{
  "encoder_arch": "densenet",
  "model": "model that answers yes/no questions on an image's attributes",
  "dataset": "photos with spoken descriptions (Open Images, Localized Narratives)",
  "train_examples": 101725,
  "image_size": 48,
  "crop_scale_min": 0.5,
  "horizontal_flip": true,
  "color_jitter": 0.2,
  "questions_per_image": 4,
  "encoder_norm": "batchnorm",
  "encoder_activation": "silu",
  "encoder_depths": [6, 6, 6],
  "encoder_kernel_size": 3,
  "encoder_stem": "single",
  "encoder_growth_rate": 16,
  "fusion": "prefix",
  "fusion_encoder_width": 192,
  "fusion_encoder_layers": 12,
  "fusion_encoder_norm": "layernorm",
  "fusion_encoder_norm_position": "pre",
  "fusion_encoder_activation": "gelu_tanh",
  "fusion_encoder_mlp_ratio": 4,
  "fusion_encoder_head_dim": 64,
  "fusion_encoder_fused_qkv": false,
  "fusion_encoder_bias": "all",
  "fusion_encoder_qk_norm": false,
  "fusion_encoder_parallel_block": false,
  "fusion_encoder_inner_norm": false,
  "fusion_encoder_positions": "rope",
  "fusion_encoder_connector": "linear",
  "init": "torch_default",
  "residual_init": "zero_last",
  "optimizer": "muon",
  "muon_scale": "match_rms_adamw",
  "learning_rate": 0.0031,
  "momentum": 0.95,
  "nesterov": false,
  "orthogonalizer": "newton_schulz_5",
  "adamw_lr_other_params": 0.0015,
  "max_grad_norm": 0.5,
  "max_steps": 5400,
  "batch_size": 384,
  "epochs": 20.4,
  "lr_schedule": "cosine",
  "final_lr_fraction": 0.01,
  "warmup_steps": 160,
  "weight_decay": 0.4,
  "adamw_weight_decay_other_params": 0.05
}
Rows from block 3 of the fusion encoder, named by matrix and row number. Rows with one number belong to one attention dimension. Each number is 128 + 24 x the weight over its row's rms, rounded and kept within 0 to 255. All counts start at 0. After the name is the row's rms in percent of the matrix's.
# q: attention query (fusion_encoder.blocks.3.attn.q.weight, 192x192), inputs 0-95
# k: attention key (fusion_encoder.blocks.3.attn.k.weight, 192x192), inputs 0-95
q.4 126 [123 147  85 131 105 130 112 144 133 125 117  76 121 120 146 131  90 157 142 151 114 119 119 120 124 124 140 132 120 110 139 154 151 135 131 112  90 104  78 112 130 102 174 145 107  77  92 122 112 140 123 108 148 157 137 115 106 146 101 137 148 125 146 148 126  89 173 120 151 108 115 128 146 139 111 156 151 143 161 131 127 144 165 148 103 148 187  95 129 161 139 135 149 169 108 118]
q.5 120 [104  76 106 129 105 180  86 166 175 139 113 148 126  86 121 120 145 130 110 114 128 153 111 122 119  89 119 116 126 157 124 144 148 109 127 144  74 138  84 108 145 115 123 127  74 148 144 123  94 124 124 104 123 113 115 165 137 139 129 142 155 109  90 115 124 130 154 144 139  65 175 127 166 164 149 144  84 108 121 105 152 149 118 112 154 111 101 146 161 101 123 158 118 152 100 106]
q.6 114 [115  99 105 150 152 146 101  73 151  76  97 134 109 123 131  76 169 134 147 114 129 126 102 112 143 129 128 125 104 119 130 106 125 144  82  69 124 102 118 153 138 153 123  98 123 130 118 150 138  96 137 147 175 151 130 140 155 174 142 120 123 116 167 122  97  77 136 170 174  96 152 146 122 130 105  86 142  85  96 142 124 131 125 119 121 135  96 135 141 114 110 132 171 170 149 139]
q.7 129 [100 104 106  99 112 158 172 159 147 123  67 143  91 136 121 100 151 126 118 125 149 103 146 154  94 140 114 138 129 131 126 112 128 180 126 141 142 108 159 128 119 136 141 153 127 129  67 133 115 107 175 158 142 143  98 163 162 175 117 121  83 141 111 133 133 150 117 135  75  86 125 140 129 117 136 165 133 134 162 118 113 153 107 108 161 144 135 145 140 138 184 107 136 140 165 117]
q.8 104 [114 175 128 111 111 125 154 125 142 116 142 156 139 117 144 127 107 128 100 112 139 154 131 108 135 103 103 167 122 148 126  84 128  95 139  99 155 133 122 138  63 127 133 123 116 156 147 133 129 101 175 133 110 123 126 141 131 122 186 120 165 144  97 122  81 103 151  95  94  73  90  77 143  98 110 135 155 158 147  92 101 141  91 121 134  95 128 131 130 137 144  93 135 120 125 146]
q.9 107 [131  52 102 154 131 131 141  94 121  89  73 154 129 144 152  63 178 111 149 132 126 125 161  96 181 124 143 105 134 127 134 121  99 124 132 152 104 114 154 126 145 140 121 101 123  98 151  73 135 154 156 152 109 142 109 143 125 154 135 112 125 136 133 119 151 121 103 164 152 128  89 150 119 119 127 151 135 133 115 124 164 180 135 161 111 137 159 134 142 147 103 123 116 118 136 130]
q.10 110 [162 101 140 123 106 131 140 128 112 150 117 167 113 131 129 125 151  99 121  88  89 116  88 140 138 146 109 136 110 133 124  96  92 117 101 138 127 123 125 109 102  86 105 106 164 183 110 175 140 154  93 152 152 139 140 144 155 152  94 147 155 164  85 157 143 143 129 135  78 110 110 100 168  92  99 170 121 128 118 129 141 131 129  83 129 194 120 145 126 103 138 159 118 142 119 119]
q.11 091 [159 139 119 126 101 142 130 111 132 146  79 120 133 125 156  83  97 120 114 107  92 130 114 114 138 156 145 141 185 190 145 141 137 126 129 145 110 138 165 135 131 145 176 107 132 108 119 107 125 149 171 190 166 140 114 122 134 154 122 129  90 128 184 168  92 131 138 166 157 121 101 123 139 129  80 153 148 131 137 127 145 120 136 106  98 158 111 108  79 149 107 113 137 129 119 115]
q.12 109 [ 49 129 161 158 106 142 162 116 129  92 115 123 100 136 140 150 158 115 130 112 141 127 115 128 156 124 144  74 123 137 103 162  97  95  84 152 123 120 153 151 100 135 131 144 158 135 119 128 161 125 131 128 133 147 129 150 145 136 108 131 148 110  92 158  89 131 101 112 103 161 107 144 116 117 100  87 114 173 133 121 130 132 109 155  93 104 107 143 117 116 131 117 110 134 154 115]
q.13 078 [111 148 131 150 162 124 143 178 123 112 126 148 125 147  71 137 154 143 143 139 156  92 148 144 126 139 126 143 129 133 115 123 126 136 157  83 100 115 130  94 157 124  96 119 157 152 115 159 134  94 144 144 108 102 118 117 145 105 166 162 113 142  81 127 163 118 106 115 141 101 209 101 106 137 167 108  98 119 130 156 126 123  73 115 144 107 132  89 115 132 148 141 128 171 131 144]
q.14 059 [196 131 122 126  83 108 129 136 169 163 128 127 160 126 108 129  37 123 101 136 122 184 132 100 141 115 104 148 165 140 147 136 123 171 126 167 150 139 139 126 144 153 112 158  99 115 138  87 131 129 161 129 108 135 131 127 149 118 145  84  94  70 166 156 108 119 158 124 112 172  96 121 168 136 120  95 166 140  97 121 123 145 126 119 114 151 118 155 131 122 125 148 126 101 114 137]
q.15 052 [152 164 170 176 142 128  95  93 138 124 134 122 142  91 129 124 123 141 100 133 125 151 156 158 127 104 133 100 119 119 129 107 111 145 133 151 122 119 139 155 154 158 115 107 211 114 138 149 102 135 165 134 142 125 102 143 136 136 176  66 122 137 113 143 143 140 135 109 185 116 113  93  90 144 146 101 175  85 101 143 121 109 151 155 113 134 105 129 121 167  86 141 129 132 154  80]
q.16 081 [135 160 129 168 151 164 112 115  84 116 108 168 124 142 144 107 157 154 103  83 128 115 152 117 140  80 136 135 148 141 120  95 102 145 142 125  85 132 105 128 105  98 169 114 109 126 101 128 129 103 119 133  99 123 158 117 131 133 155 117 123 113  97  71 146  99 113 147 165 130 161 105 114 110 147 119 139 117 126 131 158 126 137 148 140 107  92 110 155 111 130 121 124 100 153 102]
q.17 072 [128 135  95 113 152 147 158 151 148 134 134  98 137  88 156 135 153 105 155 125 122 132 158 112 145 127 100 147 140 142  99 142 151 134 129 116 126 125  93 126  95 136 153 147  48 143 100  91 146 173  97 107 164 131 139 139 146 120 135 144 113 149 137 156 130 150 109 134 130 170 112 142 135 102  89 157 144 104 136 135 123  94 143 124 138 121 142 122 148  89 116  94 160 110 130 157]
q.18 063 [ 90 120 114 133 140 124 110 147 137 131 151 108 111 110 116 101 137  92 110 163 127 139 123 133 137 149  79 130  95 118 121 114 164 112 101 109 173 140 162 120 112 117  97 130  76 121 102 162 107 126 137 126 110  75 145 140 126 127 111 122 161 151 109 142 137 102 124 117 112  91 152 101 122 111 105 161 123 130 161 139 141  99  97 133 153 140  82 172 126 138 137 123 116 124 130 109]
q.19 046 [ 85 130  71 102 104 119 147 135 156 117 144 126 121 171 136 126 141 162 123 127 131 123 142 103  62 124  91 102 149 145 104 140 150  87 124 136 125  94 114 131 121 161 110 127  83 175 146 131 118 152 100 117 138 138 152 106 134 155 137 134 149 140 119  71 132 142 141 105 112 125 117 124 176 105 129 102 133 181  95 116 103 113 146 115 168  92 126 106 177 108 162 134 133 117 135 149]
q.20 059 [182 141 165 199 104 148  96 137 134 101 130 136 160  87 122 162 140 151 137 149 149 152 104 150 139 149 131  96 108 125 144  94 164 110 125 110 125 125 111 137 124 159 125  98 158  97 107 140 142 116 146 151 136 108 142 125 106 150 176 121 130 124 125 142 150 154  87 139 145 122  75 101 142 152 143  71 104 129 102 151  99 131 144 136 101 130 134 167  90 151 106 147 121 130 107  81]
q.21 045 [135 102 119 132 144 165 141 147 139 136 109 126 135  96 117 161 109 105 138 145 133 141 149 138 198 134 127 161 144 135 110 140 104 132 126 121 130 177 132 131 119 112 149 147 105 117  46 135 157 106 119 146 142 129 140 150 130 129  88 166 160 153 127 150 146 121 121 135 125 156 135 109 160 111  91 128 120 112 160 165 142 136 108 146 106 158  75 183 112 107 105 156  94 116 147 126]
q.22 056 [124 154 148 126 140 141 121  93 107 131 126 128 127 175 114 104 131 187  83 138 103 104 124 154 111  73 127 110 129 146 108 101 101  97 151 157 107 131 171 142 155 130 103 130 174 144 158 147 130 116 128 112 123 132 116 144 163 112 149 123 131 135 107  93 148 125 145 109 147  84 152  90 132 136 125 139 138 104 107 140 143 109  94 121 167  83 149  83 139 122  98 125 155 111 164  86]
q.23 058 [149 157 133 171 112 116 125 126 137 127 132 155 121 152  94 133 169 161 126 116 141 128 112 138 110 116 123  87  95 140 122 136 148 101 137 162  76 110 122 123 125 130 132 114 180 108 136 135 126 122 125 157 134 120 138 104 129 143 212  88 144 110 118 132 158 148  92 154 162 108 119 115 124 157 155  99 138 113 107 164 109 120  90 142  97 119 180 104 125 151 107 108 130 167 149  76]
q.24 050 [127 129 133 126 120 118 122  97  91 121 147 143 108 166 150  88 122 154  77  97 109 124 153 115 111  80 117 114  98 142 145 128 130 143 146 159 145 102 139 156 138 136 150 108 134 107 168 121 106 125 139 149  56 124 137  97 117 154 141 107 129 134 116  48 152 117 147 112 117 120 121 139 103 139 155 136 159 103 105 123 150 133 147 163 156 102 163  87 158 129 166 107 133 113 143 106]
q.25 046 [125 153 146 128 182 125 116 119  99 155 102 152 131 113 105 109 130  90 114 155 128 130 132 160 141 113  79 180 153 155 139 108 124 172 121 114 142 154 171 127 128  91  90 138 116 144  73 171 116 107 156 161 137 100  98 147 119 119 108 142 136 150  65 125 126  98 125 108 135  95 166 111 119 121 134 165 136 115 159 126 151 141 137 126 135 158  82 154 113 128 106 128 121 142  93 150]
q.26 063 [119 110 139 150 133 142  96 170  85 117 119 167 127 125 117 130 126 111 147 136 152 156  93 103 110 126 130 127 129  92 116 116 136 126 150  96 155 124 145  76 138 134 123 130 117 121  97 109 158  99 132 151 127  94 142  99 113 109 118 153 158 134 107  91 139 127 147 116 116 114 133 154 155 136 127  83 115 146 132 111 145 163 160  93 135 143 128 131 112 114 182 185 108 147 116 137]
q.27 034 [106 122 109 158  98  82 131 134  99  89 123 148 106 145 114 148 142 133 119 106 174 102 113 144 131 108 133  99  66 135 141 113 154 100 124 138 129 116 140 146  47 127 150 121 116 109 102 185 126 144 119 116 107 133 161 121  91 146 152 123 166 137 102 125 131 138  71 135 123 103 117  82 153 137 150 119 112 168 104 167  88 127 104 168 143 116 166 142 134 121  87  95 157 119 123 103]
q.28 071 [121 130 122 116 109  97  84  94 146 149 152 148 121  90 120  95 128  95  98 154 132 161 122 125 104 142 108 121 128  93 156 112 140 135 106 110 170 130 129 133 140 126 118 110 120 128 148 144  79 131 177 121 110 121 134 131 103 118 153  50 146 123 121 155 107 105 146 123 134 110 120 140  77 142 155 127 153 134 100 116 124 140 175 121 113 171  89 176 134 205 136 111 114 166 111 109]
q.29 071 [109 154  94 138 128 117 193 112 148 124 100 123 131 167  95 161 147 155 142 112 148  89 134 150 150 104 117 126 132 197 113 127 109  91 122 160  80 128 135 162  99 121 127 161 130 160  77 166 126 133 120 137 140 149 135 159 147 152 134 158 136 141  94 124 153 132  81 149 119 106 133 103 167 108 110 131 129 151 132 163 100 110  75 139 120  93 134 119 144  97  76 104 143 129 134 135]
q.30 053 [137 137 139 182 122 131  97 119  99 113  94 178 108 142 133 141 152 148 119  91 137 118 131 120 113  92 163 116 157 133 144 114 125 158 147 134 109 140 100 120  89 105 151  91 155 122 126 108 109  97 143 139 114 108 138 110 102 170 170 113 142 102  81 100 110 114 121 115 148 131 128 136 136 114 140 112 148 136  98 119 133 125 158 137 130 148 123 150 138 138 132 121 110 133 112 114]
q.31 061 [127 146 113 150 160 134 128 112 103 170 112 143 121 130 104  99 151 100  89 136 110 116 125 108 135 125 142 129 150 124  97 117 126 118 135 103 108 148 138 120 113  99 141 127 115 122  95 128 139  63 141 142 137 111 127 151 122 126 149 118 143 122  98 135 129  60 133 161 153  73 169 104 109  86 114 140 130 119 173 138 171  97  80  93 139 142  74 133 142 131 124 120 108 134 119  84]
q.32 111 [ 98 130 119 118 126 149 165  99  95 107 145 145 144 102 187 145  98  96 134 141 118 132 141 124 161 125 121 120 106 112 145 111 114 160 130 148 155 137  90 109 141 125 179 135 137 126 113 124 147  96 146 133 136 148 110 126  94 159 106  86 161 106 116  90  80  98 158 147 135 103 120 150 144 134 149 148 116 110 135 115 126 137 105 114  75 101 123  93  88 138 134 131 147 148 103 112]
q.33 109 [121 143 119 159 165 138 118 133 136  84 154 117 113 152 108 121 106 147 189 171 123  77  79 117 134 127 151 103 111 118 112 154 153 144 122 149 122 115  72 116  98 108  83 118 155 159 118 162 136  85 137 129 116 137  63 137 138 112 124 147 116 109 127 161 110 115  92 141 152 171 144 185 133 152 159 185 123 128 100 109 122  77 161 130 182 162 107  88 167 156 115 142 153 132 124 122]
q.34 117 [ 90 153 116  88 111 139 137 118 103 133 137 125  92 138 115 155 104  87 120 147 108 155 147 127 129 161 130 175 134 115  85 114 156 143 133 134 160 140 117 130 160 159 125 145 174 134  95 135 120 124 132 188 151  76 120 122 110 114 100 142  88  84 137 103 177 136 132 151 111 120 144 142 129  98 102 134 138 168 136  93 113 101 125 183 112  94 114 156 162 173 140 125  85 160 126 136]
q.35 107 [156 118 127 152 134 170  77 109 147 106 162 133 148 140 106 137 111 135  98 169 123 135 120 102 136  81 128 149 113 122 142 112 144 150 116 114 133 128 143 115  61  91  96 146 135 113 129 128 136 138 124 138 115 143 114 116  80 121  71 154  97 161 167 117 102 124 130 142 137  98 112  99 141 157 154 117 174 105 153 115 124 143 155 129 115 136 136 101 112 124 135 134 173  89 128 168]
q.36 109 [155 141  98 115 111 128 124 100 120 114 125 107 106 126 139 138 136 160 104 122 129 174 127  89 122 161 142 122 130  93 100 145  95  92 156 157  52 188  98 129 145 118 126 126 103 160 145 152  95 129  98 100 151 114 122 117 115 116 108 104  93 110 119  95  83 121 139 139  91 145 158  97 136 120 145 161 104 138  84 119 179 138 127 109 145 109 123 125 145 120 146 117 102 151 110 119]
q.37 117 [138  95 158 151 115 132 111 121 142 140  71 143 124 102 148 111  94 102 152 115 145 123  80 139 111 138 104 133 152 118 153 115 149 119  92 114 144 110 190 133 104  97 151 129 107 180 139 111 113  91 102 113 122 158 164  94 140 117 100 149 148 135 100 150 147 144 150 139 143 120 122 127 140 133 166 169 142 118 183 101 146 157 146 119 125 105 115 139 103 167 150 137 131  93  98 144]
k.4 130 [126 132 128 178 178 120 106 142 120 169 131 129 170 104 105 148 150 173 162 146 131 129 116  95 114  97 119  88  97 129 133 135 131  98 173 121 154 124 190 180 120  97  98 139 122  99 114  97 138 130 112 160 148 176 104 100 117  93 100 108 122 144 117 123 127 149 158 151 125 125  84 158 130 154 117 112 102  96  91 116  68 163 118 140 126 166 104 148  93 103 149  70 127 104 138  77]
k.5 123 [157 176 116 117 110 105 111  86  93 129 138 132 114  96 137 117 160 122 139  96 132 133 117  95 109 112 149 173 137 149 148 143 161 138 134 138 152 154 155 142  74 113 130 141  76  93 146 151 155 101 143 141 123 160 156 114 122  99 101 120 113 115 126 117  71 138 114 146 137 174 104 130 134 120 145 139  88 141  98  79 110  74 114 111 142  92  95 121 134 104 160 135 155 113 126 152]
k.6 122 [164 160 134 145 107 110  96 167 126 110 112 101 150 178 147 126 109  78 158 138 141 106 146 124 159 128 123  98 126 143 106  90 133 109 118 163 135 146 104 145 129 113 135 119 158 119 151 153 113 125 130 158 100 107 138 145 167 150 122 170 124 129 126  86 174 150 127 132 140 142  94 143  95 149 111 119 140 133 138 131 144 117 115 150 138  91  94 124 119 141  85 110  98 116 145  87]
k.7 119 [179 142 118 119 123 159 147  98 145  91 120 116 149 155 130 150 163  90 151 121 102 103 123 128 132 161 110 153 147 131  90 118  98 120 122 138 166  85 120 109 146 149 124 161 131 150 157 142 168 118 136 124 103  83 125 112 122 150 134 151 119  85 107 134 144 141 150 125 114 107 107 145  89 130 112 104 128 147 134 100  89 127 127 134 162 124 185 125 177 175 114 130 119  87 148 140]
k.8 110 [143 134 141 112 133 102 147 156 149 108 111 110 123 115 142 138 123 114 163 149 113 124 128 145 136 119  86 140 133 106 131  61 105 153 124 200 121 116 190 107 126 121 137 135 136  97 161 166 177 132 156 166 118 120 100 115 173  93 149 146 103 116 130  90  76 110 194 141 132 106 174 120 134 120 137 116 143 104  83 122 134  94 131 105 139 112 156 159 143 106 145 124 133 153 124 108]
k.9 110 [ 95 147 148 127 117 145 144 153 156 109 122 101 133 119 110 136  98 109 130 200 170 130  98  92 162 127 104 148  88 119 106 125 119 118 113 158 136 117 124 111 161 135 128 112 106  98 109 128 159 154 112 105 120 132 104 118 128  94 116 110 135 118 113 158 100 152  91 114 121 116  72 124 141 164  89  95 108 162 109 146 122 135 130 132 123 149 124 107 120 110 111 155 121 189 167 133]
k.10 107 [ 87 125  94  80 106 118 151  95 122 138  91 143 140 112  81 142 128 144 169 116 112 118  98 168 129 161 129 128 119 105 110 155 150 119 128 157 130 113 114 139 147 142 123 122 142 102 161 116 110  92 132 130 132 144 144 151 105 133 140 110 139 168 122 147 122 139 142  90 122 149 123  99 139 119 115 138 198 175 133 105 128 126 109 144 122 156 137  97  97 174 116 129 104 113 159 185]
k.11 094 [ 91 142 127 122 136 116 127 120 125 143 160 139  83 114  94 163 141 126 176 152 132 137 131 172 121 150 110 128 131 111 145 121 138 118 125 152 101  86 104 125 124 157 122 151 105  97 109 139 146 110 128 113  85  91  71  76 113 117 112 110 130 148 154 168  78 128 109 104  94 166  57 106 139 121  79 151 145 135  94  97 120 122 126 143 188 119 108 113  91 121 125 144 146 172 141 140]
k.12 111 [176 131 138 132 126 166 162  89 117 136  88 149 144 132 141  80 131 134 139 126 106 146  96 123 178 101 148  95 118 122 104 150 129 143 127 145 133 217 122 123 123 143  91 143 137 112 141 128 169 115 163 106  66 148 153 162 142 142 135 147 136 145 140 137 168 135 122 149 125 140 131  84 133 114 111  97 114 115 166 132 118 111 118 100  97 156 219 136  76 151 117 133 111 151 139 156]
k.13 072 [178 145 132 154 139 137 116  95 140 179  86 152 158 146 124 116 141 115 121  70 139  71 112 135 114 140 123 100 148 127 152 121 127 178 163  94 151 128 127 123 162  91 135 161 121 178 162 134 130 133 106 134 171 117 192 151 158 148 107 135 127  71  63 114 119 136 101 116 167 133 124 139 132 103 149 147 122 143 142 151  78 137 105 131 114 144  67 153 130 121 160 126 129 132 104 161]
k.14 053 [ 76 135 171 113 122 157  79 154 159 122 132 148 126 175 127 116  84 106  91 134 146 129 121 149  99 133 124 173 122 140 114 134  97 129 131 118 135 152 167  76 145  97 132 155 151 123  73 134 115 175 127 143 104 130 111 120 136 126 109  95 116 120 117 116  97 160 136 111 131 121 109  93 162  91 115 116 129 171 157 140 124 131 121 122 131 100 102 143 158  98 120  85 108 130 111 124]
k.15 056 [ 80 117 152 106  96 143 100  81 104 128 124 141 121 103 184 124  77 115 129 141 130 105 146 111 138 175 119 112 130 154  59 120 135 155 114  91 167 162 111 165  88 167 137 110 133 122 160 161 144 116 129 138 126  90 124 146 152 133 152 144 129 127 138 130  86 151 127 161 114 160 125 191 164 129 145 118  91 142 140 130 136 123 142 154 104 133 154 120 140 120  86 107 121 141 137 118]
k.16 085 [114  85 141 104 129 138 101 132  89 105 148 109 133  95 121 154 145 175 162 152 128 155 150 133 168 160 106 102 115 143 138 109 104 105 115 171 121 124 119 137  85 147 130  90 114 113 131 154 126 138 138 162 126  95 104 154 128 142 134 122 126 175 111 136 123 147  89 129 170 106 160 161 137 165 155 120  75 113 117 121 166 181 124 130 122 152 146  71 131 149 114 166 132 136 148 119]
k.17 078 [122 118 143 147 123 100  90 171 126  92 172 101 125 134 101 174 116 137 181 187 110 146 147 129 154 157 140 133 113 107 131 173 122 106  76 163 116 119 159 121 135 160 113 110 164 108 168 141 147 138 146 146 147 155 111 103 128  99  89 151 139 142 101 123 146 107 112  88 148  72 117 114  62  90  94 126 161 143 111 160 145  79 108 133 163 138 135  76 116 120 122 146 130 117 135 129]
k.18 062 [103 150 124 168 125 100  99  97 147  96  96 145 148 163 117 132 144  95 139 107 117 131 142 114  99 117 174 139 110 131 162 128 178 120 116 118 121 133 128 151 135  87 104 152 150 149 143 121  96 122 102 101  94 118 146 148 152 127 116 119 111 182 149 131 170 125  82 142 121  95  96  89  85 116 137 125 168 119 115 165 126 135  99  88 155 129 107 151 110 172 155 148 117 137 149 115]
k.19 043 [125 133  94 131 109 143 144 164 117 126 182 171 127 119 115 163 154 142 118 148  53 118 125  82 125 101 164 119 141 118 113 137 127 111 107 178  89 130 156 147 158 128 122 122 149 127 130 139 136 166 113 152 147 112 136 124 122 117  92 119 103 143 107 162 119 114 139 128 131 150 158 114 134 128 115 132 147  91 122 135  92  99  80 132 130  99 140 123 188 135 150 168 168  84 155 134]
k.20 065 [127 114 132 127 143 116 120  88 106  96 131 146 100 106 160 146 103 158 136 171 150 179 121 118 147 132 134 116  78 142  96 155 134 134  94 116 112 148 148 142 139 153 107 116 116 150 113 143 140 104 167 122  96 100 105 155 107 126 138 132 111 152 124 120 163 114 149 130 131  93 149 202 175  96 118 117 110 137 140 142 111 125 126 188 133  96 147 133 127 166 117 113 106 104 129  77]
k.21 052 [120 102 159 121 144 105 148 132 159 153 131  99 148 124 113 121  93 103 159 102 133 147 109 145 140 119 121 125 108 105 183 147 143 155 130 125 165 163 104 117 133 158 149 143 110 119 145  98 149 140 140  87  99 119 104 144 116 123 128 145 155 135 145 147 157 133  57 109 139 116 114 114 108  92 105 116 159 134 122 170 138 115 124  82 140 158 131  91  50 114 137 132  97 170 138 127]
k.22 067 [131 125 117 127  85 164 117 117 101 136 149 169 150 150 148  92 148 120  95 145  82  75 174 123 129 169 130 109 145 134 102  88 124 160 133  97 112 104 154 157 117  75 121 102  91 118 130 142 112 129  73 165 172 132 146 119 137 134 143 154 133 121 119 107  91 128 130 165  94 159 142 158 153 181 161 153 112 105 121 108  81 152 156 128 126 140 119 123 165 145 127 130  90  89 149 127]
k.23 060 [148 155 127 137 104 140 119 118  82 101 109 148 116 140 149 111 147 149 112 173 152 130 110 137 161 148 113 126 134 142  71 135 108 143 107  89 111 126 153 149  92 128 139 125 109 135 120 164 146 118 112 131 126 124 116 148 133 158 148 115  98  90 136 132 121 136 124 149 115 146 124 183 170 144 175  80  98 146 155 128 109 153 154 178 117 117 152 166 103 140 104 133 114  86 118 110]
k.24 054 [ 86 101 115 135  85 171 121 109  72 122 139 131 106 111 181 136 125 143 109 162 132  86 162  94 120 150 102 135 111 156 120  92 130 110 120 133 125 117 114 156  73 140 104 104 139  99 114 158 108 130 111 132 128 118  92 155 145 137 145 142  95 130 124 118 105 170 144 139 135 122 158 159 151 162 178 144  99 103 119  82 141 172 146 154 134 112 152 114 176 108 104 164 149 123 159  94]
k.25 052 [ 86 128  99 115 140 131 125 120 164 162 146 154 128 137 107 149 124 117 156  62 140  98 150 171  95 160 108 117 146 138 141 109 146 108 172 140 156 116 118 109 132 104 115 110 132 115 183 107 134 116 112  99 127 130 149 137 176 128 100 127 161 154  95 124 142 125 106  91 165  91 133  74 128 140 121 180 149 149 104 144 162 105  94 128 173 170  97 120 134 156 132 112 132 180 133 139]
k.26 063 [107 125  66 134 174 115 120 116 130 165 103 174 123 127  95 103 148 162 124 113 152 146 116 123 108  72 109 107 118 137 148 140 147 135 135 151  72 123 109 141 170  71 140 121 123 147  90 111 128 163 147 106 114 142 136 144 106 132 100  93 128 146  91 148 156 119 150 127 153 100 176 121 137 113 103 172 111  76 119 112 131 178 107 110 162 122 139 143 144 161 145 146 150 136 113 142]
k.27 037 [139 111  94 145 145 105 147  93 123  88  82 152 145 102 146 150 137 143 139 162 116 169 130 115 149  96 126 119 127 127 109 163 144 128  98 149 116 146 141 158 114 173 107 136 137 136 119 137 127 112 114 111 118 117 114 176 111 140 136 133 101 124 141 131 181 145 107 124 130 107 146 130 156 116 121  78 137 121 109 143 119 126 125 146 156 129 147 169 121 159 148 161  84 118 151  62]
k.28 069 [ 95 165 134 101 115 120  97  98 145 114 127 123 101  99 125 143 128 121 102  98 134 148 117  94  79 107 138 173 129 151  74 119 134  80 133 127 155 143 109 149 141 141 122 116 159 128 129 121 128 109 131 107  73  92 152 130 140 127 143  89 111 174 168 146 144 145 165 143 134 120 121 114 135 126 129 130 137 165 147 138 167 109 106 137 121  92 119 176 147 168 123 124 177 152 116 135]
k.29 069 [164 135 155 136 118 145 173 157 143 140 148 135 159 156 133 154 133 127 132 127  83  99  99 145 146 158 145 108 152 140 123 139 108 134 126 135 152 137 160 119 133 141 113 107 104 102 159 124 147 125 109 118 133 116 108 154 151 135 127 182 123 100  99 138 132 112  79  98 135 105 120 129 133 154 114  90 137 137 114 161  70  74 121 151 149 160 125 100  99 144 139 142  90 134 153 114]
k.30 059 [146 104 115 110 152 110 140 137  87 129 164 121 107  78 125 145 138 192 158 125 125 150  97 114 153 138  88  98 110 126 131 137  98  94 129 158 137 103 125 111 124 152 151  94 109 128 146 144 139 122 147 111 104 105  95 144 118 133 151 102 112 172 139 129 146 138 145 116 140 111 161 142 177 136 149 109  81 127 152 111 186 148 130 128 115 126 166 114 136 160 108 144 159 156 144 101]
k.31 062 [150 149 134 119 132 132  84 118 103 141 127 128 142 149 104 103 170 146 122  82 120 109 110 118 153 142 123 124 130 136 150 115  98 141 158 130 124 124 138 114 136  64 159 140 100 127 138 135 105 108 100 115 125 123 133 141 125 134 138 125 112 156 115  96 138 146 123 135 146  99 134 109 113 176 168 135 119 160 137 148 124 161 114  77 135 186 126 101 113 170 157 141 129 126 139 195]
k.32 118 [115 131 121 154 132 107 121 101 161  94 153 128 104 135  68 122 142 175 138 144 132 111 128 135 101 121 153 120 103 161 126 157 151  83 141 101 119 132 114 155 124  88 137 110 122 125 154 144 146 134 139 101 137 151 128 149 154 142 125 147 118 148 144 171 130 116 105 173 100 162 150 124 111  99 168 116  49 111 126 127 107 100 143 170 185 162 120 117  80  95 119 159 138 109  82 110]
k.33 115 [109 103 130 131 167 162 127 128  79 113 124 110 149 160 133 179 154 142 133  90 146 103 118 148 125 145 153 116 122 149 123 136 127  88 136 134 105 118  99 101 119 141  88 128 126 104 178 101 153 101 138 147 119 155 135 104 143 143 119 118 134 100 107 108 130 123 115 124 130 149 140 121  97  84 131 149 126  91 132 162 160 124 145 112  99 108 107 133 103 148  96 119 124 160 183 135]
k.34 120 [145  99 145 126 108  75 159  97 110 145 157 121 102 132 130 170 119 118 144 178 100 131  98 147 117 111 153 115 132 151 151 169 108  94 145 146 134 156 128 107  95 122  90 100 127 146 163  99 149  98 109 163 165 133 103 144 132 131 116 142 162 111 115 167 159 114 125 167 111  92  64 111 183 133  89 127 115 125 114 156 124  61 131 135 117  91 158 112 164 132 159 113 131 154 127 130]
k.35 118 [118 129  96 125 140 164  97 162 124 115  94 121 126 161 140  92 114  83  98 111 108 131 146 152 141 160 144 115 144 112  90  94  74 130 149 158 179 116 129 133 137 126 119 163  99 149  77 153  97 143 111 110 119 136 152 162 124 112 162 156 151 114 136 129 152 153 105 138 117 160  96 138 129  57 111 131 127 116 117 128 145 147 135  86 148  91 121 135 134 126 123 137 169 119 133 109]
k.36 120 [163 121 134 103  87 139  52 150 155  64 109  89 110 136 159 147 104 176 126 142 144 146 109 133 124  93 108 118  91 107  93 114 151 116 136 141 140 109 123 140 150 109 156  86 157 140 118 109 136 104 152 126 136 106 124 128 130 156 159 153 114 111 133 147 106 106 122 131 134 141 166 169 178 116 129 117 149 125 145 152 145 107 107 171 142 100  69 119 119 115 119 136 110 134 100 133]
k.37 125 [156 101 145 133 140  94 100 120  86  82 150 156 140  94 130 145 146 137 177 130  75 127 125 167 148 150 136  97  92 130 176 133 121  99 146 133 178 130 141 141 116 139 112 144 102 139 144 164 131 134  78 142 131 141 143 149 122  53 140 100 111 175 110 113 137 122 122 133 136 157 126 113 118  89 149 124 120 105 139 146 118 123  99  95 126 142 127 182 117 166 151 133 141  83 140  99]